config.toml
horizontal_flip = true
conditioning = "class"
hidden_act = "relu"
head_dim = 32
num_experts = 64
shared_expert = true
layers = 8
optimizer = "muon"
muon_scale = "match_rms_adamw"
momentum = 0.95
lr_schedule = "cosine"
weight_decay = 0.06
Rows from block 3, named by matrix and row number. Each number is 128 + 24 x the weight over the matrix's rms, rounded and kept within 0 to 255. All counts start at 0. Numbers have three digits each.
# ada: adaLN modulation (shift, scale and gate of each sublayer stacked) (model.blocks.3.ada.weight, 1536x192), inputs 0-95
ada.268:115111117108126121137110128110140122101137140118094135120123162111144171129155110172127164085159125127084122119177093111132118123140085114141107130119136133057073159096088149110114137150107157150153114154112115115120127147180145127099064163100096125101107134144106111118139138155166102126
ada.269:163106139174169127120139112116127109115172144116103085116135145125141123173137135091165087117152110095143126114139126134123111119127131109134119125157148138109127102118101138118111125126146122148120161119168167088135136121118138128145129107115108143132154118102133099162117098123091126106
ada.270:137132113178191122092139153114078130150141078122132091153129117111142130109127094115105122126147144127145147126099152114130175112141111094140114136087128148129137141145116131128133137119191132095129132159118112132090119146099131178132176116126090104170167144152131184145160126144067117147
ada.271:076123113182081128107154131166146118146082111138125127145144083122138186158149157135095137121136165135103091139127143135099182137182163144125101109170154141029093140130137094113143140099122107078155088143065130114120131145130180163127088147133119143111114109130160048129155197179164093158
ada.272:127154120116132133134127157124114140120129120166140132085168126116141136130102129083145118156132114127123121117113111105111168116125139138136128139124119145124149120130137152113137131152131125130143131137126100107157119130102124113134135117124092099117143101099162152118126154127103148119
ada.273:115147158128066128132117151165136125143129089131143143206135092141154168139140117145125145141106096143136129119084090143148105136191135117165118097114132091060094146135131111125067072089109152132093143120114159164104066121131101128124066140126137078111136117161060104138133104122171110138
ada.274:115133081157084138179118146114164116150105114139100151115134109173179118109122154156171115122134094120173124029171117091165118144118193167061177173067174118167087151138101099133107087131122156158127159115153137140119081138214162147092136123104153104075128056133095156144157134110046171191
ada.275:100121120142138127165133134120104138136107120107119115133138132149120143108134153125121116112143150147092142142112137157134122107114135137132115128138127154106115142143143149137130140113115107115120113119094144119122144147142127110123159108108103159139108138150134134114153120136154122157
ada.276:134176149120116102139120172098128116141152128151138125098108122108143128146145128115137112120084095117126171124156153128152140123078120125142106132138153147119115136132121122128160114154138135127154145175130172121131154110158129124108158128131125109136136153140128122145134096122113133104
ada.277:160133128174099115141150102121146118101065095150093148168139107145121114165141123075103124151150123127110139142167135090134101142137150148145132148116101130131099132140121107117133128139136186132108115095092138113118120115149111092131107094111136143101142128109101099112142152117098146126
ada.278:138103113101181160137126126112108145150162121147100160148148093108136110127093137116128124114101135120110116108129119147161113109132106120137123134148123128129130113136125121145128134107149151144176142143146120112129112125136104114116146114128163135134134137135103119132107093164099143108
ada.279:123153141123197116160150145128073144126156137116090135093147119109129111182091141173141105139166129094175141134086101136127105103112106132110154153171152096131102096129096125146132157081164167125123153127126119131092139143149129096097131147101150135128151142133120116130118106154094155102
ada.280:130110137184105118146138136074119116117064180147102160137081122113147157092121121102109146135117066166154120125140147106138166108183138129108056132158136127144148124131100112092128080154108134089087136091117126104103086140152143140124119134107127118121144124190061113128087136152132105154
ada.281:121115111108122089157129104115129103081184129130122119152146139129136097139119129133146164141162077140149157150127132140167126132120155145124149136152105111125125138153097122117130148124106084097129140098113123166106114099178128155148123117121144103125166124150130132095121117154118111134
ada.282:135135115159120112103124096146101157080120156143148130154115130114151157140135116092115174099119140132141148133155125117110133080142106115108082140130161096096136140135109117093096130129141154135088108121139119120151121129107159130108112141063111142111143097129123117109128172128119125126
ada.283:164104110123165147180134085116035139165151141110120126143141111112145121165142131129146113122105116117156119112132144143157110150129124125130105178153171157129123104132123108142116157136132145106139164138141107110094118110144130099110150130121148123188131148128108119135133085139089103125
ada.284:149155118160123137132124130051159089122139122096120086167144137160151117143125092130144124078114123165119125120115134102080157070131094093091136093110063119154096146091149146133128130107139116092102150119169134105130104113150133130135149134099083140140118156147121188116102112167103168128
ada.285:143124108103138144131145106149137115110099127123157126050120124139129133107120159126136159122103107072079135136124131131100157152125171113145114140172181104134109122099110135158128117097105133153150110169123128145123100130082155126078159142106158100146116126111099096166086149170108132151
ada.286:142121092149135128089134116106108127105112123102148121171131139112125116116186119144140135133143108139158130125147115083139118095123097131112135122093124178132162144128122134118158126093092122093085110150159107097091114138131150159107127137123107116145159123135117150104153137121105140120
ada.287:136101127153136120110123136076118116152151147078138128161120116100126123128115153117140102114171134077127113124125163128189103142136156168130115118194151150120124107139138110135119126124142126091148162129128135102092142130148119132115100141143121125146145144101115116149102102146122129133
ada.288:126088149201112116149103100154131121142121059117139124152098143152144080135136127137147117136122147146207171111117192174134140153094132076106191122144090053134101132128135084156137132225138169144132160136197157166154109095191108125135100136139210171100106140173095162161127080136153115117
ada.289:130121166125148148076114155093099128139171138137109117111121086143128137080125116173130129144110143136120164111100112127123112088144139131130149103124114128153107117078188124119132148138135147118154072124125152131122143136179115141111174108167131131131166102135100148144131089147099141119
ada.290:133120157153171126130131122090109148125147111135114153159096124120149119172127156151116139148149107102135146134094116124160108123119133168110106152125108121150124102128110108120148142159138132105140111160131135151160112130146145135137160139122141131117183144139125139122146091129108127126
ada.291:135135121136113139168136131141139117126120113145104130132143128153170118136106108126109118136126143132148141129121145130104157110120110131166093102114106119124099119152176137135132135112125148126155158160160134157185106116071161141098141155167133138194094102115128112128138139096137126124
ada.292:105142117127160137143100110169120121180146137134176142103156122138136113169133112121128106088150118098095111132157127162129125125110145130134164142162147144149117145128107150130113140171091149178161161155157108126127115105155159097101128103109110119100146130163124095140083117126148157151
ada.293:166106190090177144135112128174145116175181147169150136145125085137117069073142130152127136129140120133158135122084122183122124130095172123089176107129145110123113101109106107157162135166124164153118169176146101126142150157144120085172188136129127092128104087109124119133104113167133137117
ada.294:129157113113100139110127152119143118090146109095116132125119146142141139130134108153139135113113134105106132126111102082106091118136112109136140139104128119161114123152124126123095114121159147124123132120170147136153172124147134137117121125158092145115148141125123144116130153125140130128
ada.295:117103137118164131141140114113111161138126152126132085109125119126134138199111125127140077122137145118163110117125132125099093154117152163141141141138158074134116109115093135127107130130139148143125122127129154097112118126116123092118132146100120140120126114085124124132128113110106124141
ada.296:181118122143133146128105110170092168129105150143145090074127126111097107153122143094150144116111157082106148101121168068084130199107163104178133146181156124119122142112147159103123132157103155134157114141198123105118150157067122121114150133131121115137133089151113093148079125154103144108
ada.297:118130141156168125132135159138120122128147142151116123106149128131170121185111125125145108103150125143169109124122087136118130136135151117124159165158132122105129125131130114113110139131144175139133128122132130122105131144134121120122124090107138146085128123137140115183103119144123137140
ada.298:196112127080135131206154145115157174101160122130113127145109130125103112079141098097126133158116109177117129152122137122176153122085147131100112105159092163142166110127156150108168119095157108112092127143120119103091065130128124155079120162138144174101085127147177152093107122146070133107
ada.299:137126095118107172119141144155122102109139126119127167111125113155126119151093136067115138171102116132168152154173113071139164121121114108158144107128101120093128114148165149094127148079123133092092092119125087094107100111097183120108133162133109121140082149113124123099110113138100114120
ada.300:119122139159131112078145138133149103111105149116139107130140091137132133148121138099134126095123108121135133099125119140112134179145153124125148128120110102102135109136086128166103101135109120128138121107121111136119142110164126133125161153087127162143124124104124153131112111164153123137
ada.301:158074184140156155125099116166140103122143105084172088081113136134150058084189146089108162193154158107154106131095176172127104190102110131093172102128162129150095131110098191130113099162104227183139108141180172139144112151006064121108148102117155131131150037122172129117108185108093095134
ada.302:122139143101124121111119157163151089173130106117126101139095134158147113102118140169145134109131132129105124112147141108145151129144123130129151126125126128138120159102152115156101129154118131177142096113133148168118127101103134097121130084161116154108092101116091110161115129127118086126
ada.303:134101108126114156041123087101119099205125131071134152194142118116136117156127141180092137074141118134176087124140087123117083044130092107111185108120123141091129153144094141119113096129126111114115134143103088097126111147147133121109121140103083094114169075143103135189141102106124145134
ada.304:098110097109156086123147113114111127122160106074117120120131100142114136164085122125153169116130138115134176122130117141146120145125131124104126130131171140150103085140118113134129139094140119145141161127142118112133096114141139145113135125152122117149150146115148131106084136138086116093
ada.305:126158093107116140106132098126120071129147162086119131147132121118106095137099184122068139120093122132110157142124134126098147087147102146115142124107134122114137147104176126127123154142163121110104125125136124108133101178157202130115129140119132109192144091126132131082103127130102163134
ada.306:120127106109164130136129144114152140126108149099130144121112118135119128119133121130119126119105123156115115126136144128148130134122132129126112113129101147121142131111128129123132132104119118129115120120110093123149121116121089112161119139123124127094122128118132125101155151114113138129
ada.307:108132148173158104141136116115121141150154137142115132109138125132170118176104139103142135119142124126148148123119110136094146159116141112142107162131139128139135111134103123123115133142132127145099156112131120136131142131125118111149106143099140112090168107133119130127186114120147138112
ada.308:107128120127121134116133134124133148091100156124125118149133123124122150117110124137137132091134133148108113141116130136122153123133116139135141136122114146136143132134162119118118141134115116122113149137156153141118112120138126142122135117119129148165122124142113140115130134157135114131
ada.309:169094173129098129125154092105171167088088113105157127115129112163140130096162114133139141149132162142156086126138141160106163118136153133092139099111141085167146126127124110099143056112092147149107167135169128131128133148067106145097079145110119132149122041145177107111113127118124131156
ada.310:138145137092186125150139127117120153133173133089136154090125131129126112163122130156129123141153132084157106115118117159118126137134131127144143113116134100141136118158108114110137133137147124139151155124115130126088127140135141118119138145125158138109171135132135130115118165149094110139
ada.311:123121113139109142083123114207135129073077157082137102099147126142106117113105132128133098125124122141093143146108133084106152161110144105147181134135120097089121133148139142119109115124123130108155147154167176119134108124084124103095169166176104133183135140100169132151138129136135157120
ada.312:094142162138131150135122140126125147152131122121102089114137109142183116140127149159164106133091106115110176128051081144178107164150134129150095128124148117106148108117094084114132099125161118134140162148136119139119109105159128115111122107119091139104196103096159100175126147141110109077
ada.313:097112125136144111141131139098117127142135133133145133146147115095127135102135117135139109135136115097113151109150147163128077135120127145092107142160160117127137090108119107131107130090171112140129152109121124139093118124153115122101175122112119103152117109114136127156132112141110095132
ada.314:121160138119137144114130175106154093109105110117107126100116119121112148091147110129141118118137112143085108107138136126093145110143119108135137119135134113130129119126145133132118097117126161136093104178117135112123149122148118106136128140113113117147114151133136155100120113168134126147
ada.315:106122151117109112122145121161157093135149086124099164118108135143135117091106086134089140140112112142126126142138135133127135160145104124123134128124098116112152106144116084138136122119106161144099134121138159128155116103082122108126117131143144085124094137153154136104120150154138121133
ada.316:143097132104144135115114131138114161112132126128125135113135116118130164161088112116080115112136132114146129120100133148128082135133111107139121090141146109133109091116123116113141101176158094110149122132115155168132163141111065119145107136119139121122145119141113113182113069138123123132
ada.317:132105124082158133101120134143121128104130142057130106103108107152098102086134120145119097123113113131101122101174122122144090111118094150147149124129143150097125134137102141112096118111129154115081121126144114137080169121138116133115123101111106117133156124135106103103145123159113136135
ada.318:121147137121157103144117097159098141141150150144081153085142120122148111144134129114151137116128112083127143121137141157176144177100145165131109124175163156151132136170107104132120142124125162111153165158106142150089116110117111119100135119126145096156132118088134104175114137135094145152
ada.319:113101143113143111126106158141130132172156117120129104099123076131139135146116157098118155125155101115118139099112144139160117103124136109123127155153120068150104137129154108145130115178147104142125130121122126143107132135074067152153143115132112136128142102117096135179085099112093111088
ada.320:055128218102106167117157156089144089064111135182085137080105146129110044112110098116150151195129158112129101093118130134092132138128193173181215150116087133082094133141114112112157068073043137139122113108077130175111068123080103170093082143122191107092149146122204133153151133168056106138
ada.321:215141098144130156172125166181114141152073104153136128091117115159127130143108113139096107098160099089158110128142157122187151110167067100124121161129102132103166100159132132098135149145124164206148171149122088132130089154122087155080144130160147128137132128162159155125148164038128113127
ada.322:100129054126235179143156121178124109217098089128129114120133107113156089185117159105078088109086086083124083164099103065175119143135100081105144133088144104087163136088087112116120127132120156079166151087177097159138173085079107132026093090130188137073163133160080118104080159103112113127
ada.323:171170123108152148144130168090130068132139103157131124079173095142139123121137131158114137202140103149147122087211142189112121118139103114148125125176133182105147117154104117111141128129111134148154062064094041158123133132151136100075132140124177102173138126126106125181118099109102124126
ada.324:159143145111155153112104143086077070091116126120159156150133129136132126122080151097127098130102061078132114183142119205111177187101202155097172102201105149206150140163126148168109131206091135114133201097136128083156118117135117124084192119125089148113174173140069110175151075057125109122
ada.325:161124117143139135106134141124136123131125101133112129122131150120130089124125128095129147140129161137151111096133150075144181135140135112115129117119107151114118139137161159093105105119117100121133136123147144079112121141109144136139131121141092145132124129126140169148120121120087131109
ada.326:154119100118139121122118168171093178112129161094110176132109180140094098151177122098155162134128148163199161160141180127143120145073070145121177090081173171100187166174142170118163176120049049101014086127171092125131079135102162099140146114106138147184122127130106132167108165138098148144
ada.327:126139131111172086142138143119114133170161139141136084077133106108129120144126109186123115100128121092165146128133097144136115111129119133122141109147163144138115117129068147155122120140141117121186155152127114124134132125141081159138147130084162110143157121111104141126120134159103136133
ada.328:161110119150179127101119162125144156173124111126135120174129162153114104074142087096152120143124182143123135118067106097088132068149081149106135111057122117168075154138104214113161099122150102125150114201151121090093122113131125117194122151098064176102115135171109212136140136135105162074
ada.329:131138142158131110110137120132078146106137128145133114153120144146156134171139102111152142133107160137125126102119149092079124128142122114128118121153126135093123121152127170114128125086160138111121142126156109119117133127135117139166117136110109156161136094129162154161135169103116126140
ada.330:100140160120145137121137127101144131136135127130150139107124124115155107175120138114134127144164126108144141128134131144127126120135140128111115131153143108138166119129128112126140138146154148177125126120141123141122130143144135132128107119065151126113120129121131130143130155123128118149
ada.331:143087087176112120132145067107139145123058142164160151189126152111119121143135061112104148142122122110169108135131131119159096136149074125123100151117158163130133160140080154118119096104144111144111135158119077178137125142093096135158128121148116145089125130169106107120103169166119095141
ada.332:091160161191105129161135149130131097126121152184125133111126140151147162158079137129114159108131116122081119160109096113122136140167104062153085149157105121078111134097195110129102129137162089142170118141100100108078125147146132166109135135108138143067111111112134123168130111128095116141