{"objective": "v", "hidden_act": "relu", "head_dim": 32, "moe": "expert_choice", "patch_size": [4, 4], "layers": 8, "muon_scale": "match_rms_adamw"}
Rows from block 3 of a small class-conditioned image diffusion model, named by matrix and row number. Rows with one number within an expert belong to one neuron, the router's apart. Each number is 500 + 40 x the weight over its row's rms, rounded and kept within 0 to 999. All counts start at 0. Numbers have three digits each. After the name is the row's rms in percent of the matrix's.
Before each expert's rows are labels from the 100 images, of 14976 (inputs lightly noised), where the router gives the expert most weight on average: "top examples" is what is common among them; "patch colour" is the nearest of a few named colours to the mean colour under the peak. Only what is clearly more common there than usual is listed. The data: photos of plants, animals and fungi (iNaturalist).
# router: router (model.blocks.3.mlp.router.weight, 64x256, trained with AdamW), inputs 0-63
# up: expert up (model.blocks.3.mlp.up, 64x64x256), inputs 0-63
# down: expert down (model.blocks.3.mlp.down, 64x256x64, transposed), outputs 0-63

# expert 24
top examples: phylum Chordata; class Aves; order Anseriformes; family: Anatidae
patch colour: grey
router.24 110:438456498537503545448527546564470568473425471563527456519453518492531535416523488453482577523430549538493537562526488546496501543440545436497475505514511479422536443515460523539547513507453537
up.0 095:492499508511501448506467554549484509501556530462512510468495517502505424489489560436520509520488526531426414492437489490515484494496543544395527441451493527505479401475511508458514488375494536
down.0 095:527514534475545440458496498449510454529541497535495484529502491476492530544503516481468411559528518476514479492533577538490506519452523501531481516503401538514472488484517494465510513453519479
up.1 092:475405465470473540534492489468516506505509441512461478501512487507489508555479558485577514521472501478609580493460560455597539548534497481556540492442526576490476543546524505459478488502495468
down.1 091:457482468511470453541528534528436470495513469453517529444468498472500520493445602524416450524536477483551401487478453491523458524444562474444503468423509510556570510473509510578478457589496414
up.2 108:487515493513542513576481532466390492504480510562529526505478464542479531504517496478525568528508467515446445509438515427512562439522481508476527522480510563457571522510487488451531468586477504
down.2 113:483528506482525466552456474523536473518532534500492515475486457507479411559407426511505563478561526496569519414517505502473426520566526425460474426528539482503530483521456476513461501470520492
up.3 101:464482496475508530543448464426498504475557472537525536466506574471527505523492430466520537568570507540446445486498505416460498517572485485549453515533553513482542500462500504512478485497490488
down.3 101:444498483535496458501457550542536501493446511574498509548501486519575520509459521429523485490454465523590427517489504502477520605555500546520464490514468537583491455508500516474529479520550523
up.4 103:443582493546572547507475446549501538495502491497477400508474508492458523490565531556557468534489523499498569518515519474526497436380503525459423494557498547420485533552516486499476549495508507
down.4 102:418446527544540514492499518471570531465485532471526500528498518529553488505536522493437469555522494543499478461536419523482489397572520432523486506500443483498448464458518511554556465553474595
up.5 090:462510491582480447513487539478434518491494544509509500496505456448517510518529486492501508562531519500521498542529492416455484572504436513490485521491484456471471554503502466510503583509458552
down.5 086:379498475536557520478543527424564517535500494448537433481544520518521508534547514531501511588536512454474462511493487507526509481456470541530503505567454517564505497525491513496435576505522578
up.6 085:489482487465463531490434437538540516478581455469485493501498551498465461530475434528486457500467555526521469430525445545462472397520518535522454405580545461511526497508509504511545433521526570
down.6 086:507453508479473386486519488458486485493441531503420460480466520529499500417504553490509574506482527529528512534507504481529553469540538500460479454470542466541477465457500512492517550471475518
up.7 109:513513504473535551506473454452501490511561548493498539502474532505476480527466457559505479395487483487478511493542406514463469473597507507556449478511489485459438523463519453450505513621564465
down.7 117:520456492517549545501508475467465530498497513469469497510486543476462435530448505521464473515510486520483514511515468440520516475571460422503501513453458510506524436475506491513503528427523615
up.8 101:500495512487447465589543473458519479527532483524569602531466520517474465516507433511458449413527478438488612511475608458512583542536519534500440495368476479481516543504571479389576468435460534
down.8 099:509527488460518504570523438493494480516406517515438449544529498517460535458496545526498541521530516523500347477517488527480519489553534508496524529534505510568543588477506512510442463513506474
up.9 107:480489515502551529523479562482498472500505518568540496480510476476441514452443527557534555412517533521490449517525450476520474484434503480506527489647527500500533533482530463465467530609510487
down.9 096:502503485499484531482484493485524494514547501599503456562487482485505465517487501470486476410494475441489535438514529505483494600469481493500579505586490481461521493454524502503510451353498490

# expert 31
top examples: class Aves; order Passeriformes
patch colour: pink
router.31 110:491459477478475464514562530550445525532505534435483418553490457474588482486455563470422484540540545529490401556535571529519487511552478473592538574453522547504518518471448510429545465555498540
up.0 095:487581514501447486561480483494559501479453524504474505495496507503442500526451506542437528477488495545529383432504507481501525446501493527472485481442455493568553529532507511478448458565514560
down.0 091:516491488449442473501562453492496488529487505534435467514456471535505519529547554506493458600509495523496423500505537518537515542533461492546488508546492515530489467564485482553469496556503494
up.1 105:471491489455457510507516478497524504492487494576506481523522490470579514528359535530442477525537505514493443535513492516392544589546517535522574548438559552526538458453526494447561529581518481
down.1 105:456514515491481529495556496513524480515535532500486561475498499508545510501551524462473545549524505475499470497501524484465453563464488479515550509478530492568513451519525509563529532512497491
up.2 100:526593542489520511515518465525428524490490566512433511506536476575560517541462503513585427450526515506496482507506402514517499450601437515534506513540448452439443561499514488460511446489493432
down.2 096:567510513490514477499516437518512514553501461551449472478510489530513493475553484511495505373476512504512438532524436490491500553420524518456468498565489491478474514471485523472502528546497455
up.3 121:454469531528532576496515441472485502535480512499489485543467525459472513527511449501482452427502473499505552443513532493518498400558492538512530452536486461542540477490519498471487541564485466
down.3 138:457503502518491481495477540543502516508497482604488563490468505510507493462496430476504453559491531502498526517503492501540486505509502509521486502438468514515477487496480499486525509457508444
up.4 096:466425502468496422492478439543551478542470527546455531501493512475544490525517485459458483503511492452519462473503455522540510519544512448400562513532576496535465458467507528566469467396474556
down.4 096:422524517490482470513427465510445502441477502550423581472555488517490493417550472489562504510486483495508500501488524518476515423463479526446459501502499495490545495488486508482436472513488433
up.5 094:507488464472557453514496524474414505545508518470472501511545490537521554530510483572552500553434504511537417542506489544511473592436497508568513493463483465536573497504448452487493569522484418
down.5 098:523492503531508525519492437512552516493519513467463431526471500520447501554483511535488530538545486433509477460517483511532467564503507455523439525522512500559504523518542468476496464563494486
up.6 095:508545533554453537545498489523467511505459530567488539482546562472456506521542531492465475457478528488488567450566397454535458393438525414509434571496478522490484480507442542507506522573488514
down.6 086:433543514505511528531531489467490505556514516506571453408510504506522481452481486501517544436507468561494533498483474485497487432551563600552516512495552489505504506566483519441442569534494515
up.7 103:487471474408481439531512519503485492384441482490557546497532558519446559477450564489463538435446506567444487439543588492544416515557505501493475409425523556442511535496510481519480549522522465
down.7 104:527480477494549426484463488487541502475470495449527416488526519494559488530583519512507459510497491489498491465522469486530485433507520475462520482448528556580512502490490515506523548535538615
up.8 131:453475497582485448496541484487472477480526490440517592492512527516494495526534534509491523564519474493468550535504521514590515386494472506486512510529479518514541485539480504497499500512492486
down.8 151:558528512476470509505561491466520464453498527521487571525480493478500512557447443473454604479527513509524560457491473492485492460436447535530497499506489514479515482500524511488455519519503456
up.9 087:472564517590556606547533431543457521499517494557524617478481529504470472419486466498514514454395515509434529454508462457487431510538546548681485495474502508484457509500467472534546467527535493
down.9 079:488538500557438600478496473520452489495489515536600492489534484446500497432484503492482565449489495471482548535467517465492489573517575519490508511533498541581487455482528499525493499472495507

# expert 15
top examples: phylum Arthropoda; class Insecta; order Diptera; family: Syrphidae
patch colour: orange
router.15 105:497485437530567513531520508528563483509498437570573530534480467530481497464467512515503553464472520517515506546551492510513541541490457442463537488520566483530523480530522438501529461621491474
up.0 100:556567491503518493485523523500497494563534487589442525482565508488471504482509526432508446506508500488461512413486499402530542529531486443426443468493521498484485519508446522503437571457529468
down.0 091:495501518455463480558466483513485527516440517591453570489452533497489552534509488510473366535524486501574537535535481527539502537512480515547488399480466499615539529487462532561520522504515520
up.1 112:549538480475532493447513511546488500503388490570492517500494398515494506465523444454434466494493516508593522517525475518419539507487470518490540560504520549536481533518520551543492537570500461
down.1 110:541499450503485549445498537469509495458647485522529528506441645486463479509483484401506489499487512464438457471506498423484431539466531583515475422510447535510547551532503529501463510604445449
up.2 120:467495491464437510488487477577489509525613488537541543494480479473586439533457541459471541554413532547519500443540454449500449545555512500544474418496481579498505598489575424538535548541450549
down.2 117:452511504497485530480477451486497524518600495507430505515500465490394385578442498550518539445589495519478493471510557414509468483472502509482541460508474546483510391477475458496463498459457479
up.3 098:457539471523483494549487481456548486516466506471557527466493446553479524540496512429515570520452540545527444456456496548470499425543506499500545460537516502458508391500498473521495474479550446
down.3 100:458534491515448438505529444558475485445469534492520452465487403510484531430488540530435560439547503448516516466488488550409445462459481498561475504492444501423511574461493470458500455511485558
up.4 089:586495463494574439506506503503502497523479495608552505525484569493482505470504486446470513492464482556557525545552505525562530519457491514471462532491584532483528526529461523530489516528486476
down.4 094:497459516479529422485487525448579526503470496412487449526501468442532465569487497539480460517456486445510481453532479535489533510542499532501469502522504506430529507437516469562535493487526505
up.5 103:532507490504475536481429523493477493496434460443504487509487510531499547493523488597534487484549530505621546556510492523467489557537504480444584416449464487511523466490454454516537514576520516
down.5 099:598508492445468543507500515472479528427478511450544428477516476510497448553495516610491519493539476476419376465522547516516488490554551462478517624461504462560527487501515510504523483572470503
up.6 102:507476506457546456509492505495581501525479521465547562504551532544496406542497519375551511502556514374495499448476485363508564533518524499502592425575516482514465527479579466454496520554553474
down.6 107:433500492495492439494494500459466464478493496511437511457506539545515437410552531558485505461457510609469509473532546456517563511400447461515511456541494458550511482502502502510474492521584519
up.7 096:487506491518522508563489485531457525518568536555501426477569630466545593455492509531562522572449531497481572473501517387514460472524501488487513496525452510514506596457465570539498460597378515
down.7 100:442493478508537428554479527431469489504452473577514559555551401537536394491488475505489455538416528498487438452503461519485542541480474545437435465453495508534527599536413455510554536542620499
up.8 101:533506487485468487498534462503424498542476571488523537466455561510340490524490519570530564484570514413470513489453468501453509478451480517483501393510452477584543483451496503492527393586492531
down.8 103:494488462495520567492497453529494491527528463520501410480523491530449540487455500570512439515494524483488437487515524449474506559505539508483474537483604428451491512499502511414488527493550539
up.9 105:485519462523527553515524484392445503521484501454488537472463567551483391487524470468454524474408522473476489425506535509491524520466536551517502501492492566536516491438459559549475467473434475
down.9 102:496501515498516501517539540486542510519501470533478506536488387496540588512535522502552499493492504562480480554532488507525466481548451476451463536500487456456471514439458389507539507518577482

# expert 55
top examples: class Aves; order Anseriformes; family: Anatidae; order: Charadriiformes
patch colour: grey
router.55 095:532522523508469480523489473532469575583450538533442527531482477472503517462496557489431467581496520495495419482534500540441489452457463475449532502500562458533470530512444576499441510458507591
up.0 093:483484492515470455474431438554471495465517477504417468501547524433511521557463655536528512548485492570466501486531478556510492425547512508528453540558565494473504471412508520467546600523482560
down.0 096:479481485536531526504471473463544487456500510462569469488520506508492512478554476481476562569527508428503496492506526532511492599522483550468503495424437504553470478493547498479483472466496514
up.1 100:475474501520515468494496577464491492537522473538472492499558570476430522461440448518455578452482468531532516499488511475454552401412410529513397520416450441543507511462453537514516474437486520
down.1 100:568455515561413525496491559549497454461488521466503514489501531519509525508482550482556422505531541481537510494495523518534502566536351444493570496513502486407504489468529517528460514532495607
up.2 103:463495478526431506440505515526483492539547469448547529490560443512541428551522462463601623530537484456509509496470431494515495576562583571543478544566484509472488498527490487540485479432475423
down.2 101:495451524499563474513507514503532499487512457523638502564508497466453491516466489503584498456487485503495445526502537487450484438524544539536562538566449493493513467475514492492508467546502499
up.3 113:500489515449490580526447539479446481477515483479514521493478477523437503560461516503541463469420482440553580544531499500494498496494471490421612487505499483499523499552406479510432413434522499
down.3 119:458483515565516513485522528456461530532489468494508542511510470514502478449587521504546460406466499475508582472482546509556507524463562502526464465557371497429448506462474526489420555402504422
up.4 099:446530511562520492504527502441386517540441480430512436447509475492479510453512477484396502565492526534531485559497551545446535576478486525464517492433462528477496501551456494523476417520496498
down.4 103:450470519505542529488429529463505552453497516565477450468515496477492501465535586486474482419518487435505473548518532529494489492490506506479527478506449505391465473450529513539495502370512524
up.5 106:472516524520488537473493499478518481546542544475489474498494542484555472513457545477540455512495509512517559515484471491437477510544516526445503473528442507513537482509552495433479598490502472
down.5 102:575514472469479432521521456504505485428506544541541587451489527527513497486538467508463520462509519459498529503468507484489482411531475534522437504479523490498531512526487521515423546533474459
up.6 108:462449499496488487516553511452489522558506536451473532512451473460487546515526496549444526463488496565479618476541605514380455396549505493462493481543467496531525509464466471455528553521515494
down.6 111:515459557432495484501558456485460486487485528426491545532499508469517511435492517491449483553487515477507511475477448508553512463432503525527467494453555504450499520507484480514451511487480491
up.7 111:471443499538470551498501587531438509490501556524479538465516462539490457442545534461486570430518533514524481484502570461461489516517472500477491473462486492563498495447496534605479559339488462
down.7 108:495469499492476551538514457484500494562506418544484481489519522488535478505506457533565529512445539594487575482442483475550506605457492554462498508397396481588521510502456503504501520584473458
up.8 091:478467481523505524504497557504569528559487576508544534470481486490531590485455513484492483571440528515471510541492482500520492472538496551587571546537447477474469530516441515513449493452495504
down.8 088:566545490471432525496509451500463490527514489499531497360542472530516494552487396510447481455496501467499493507532549502476487485574540520513532507559544531503572489535496492435472441497472489
up.9 089:502511473586531550478503545519475509470519502558538506517516503501469510513524492474551546491473480583520531513463483497551458530568486526502501470504588508538527469519477443555532528496511439
down.9 093:587485548515474451469511478573543532451532514544473460498455547493519477496529456547442493445502505529487443465513539478504508460555487574526485508514455522494469512460497510549535550493504481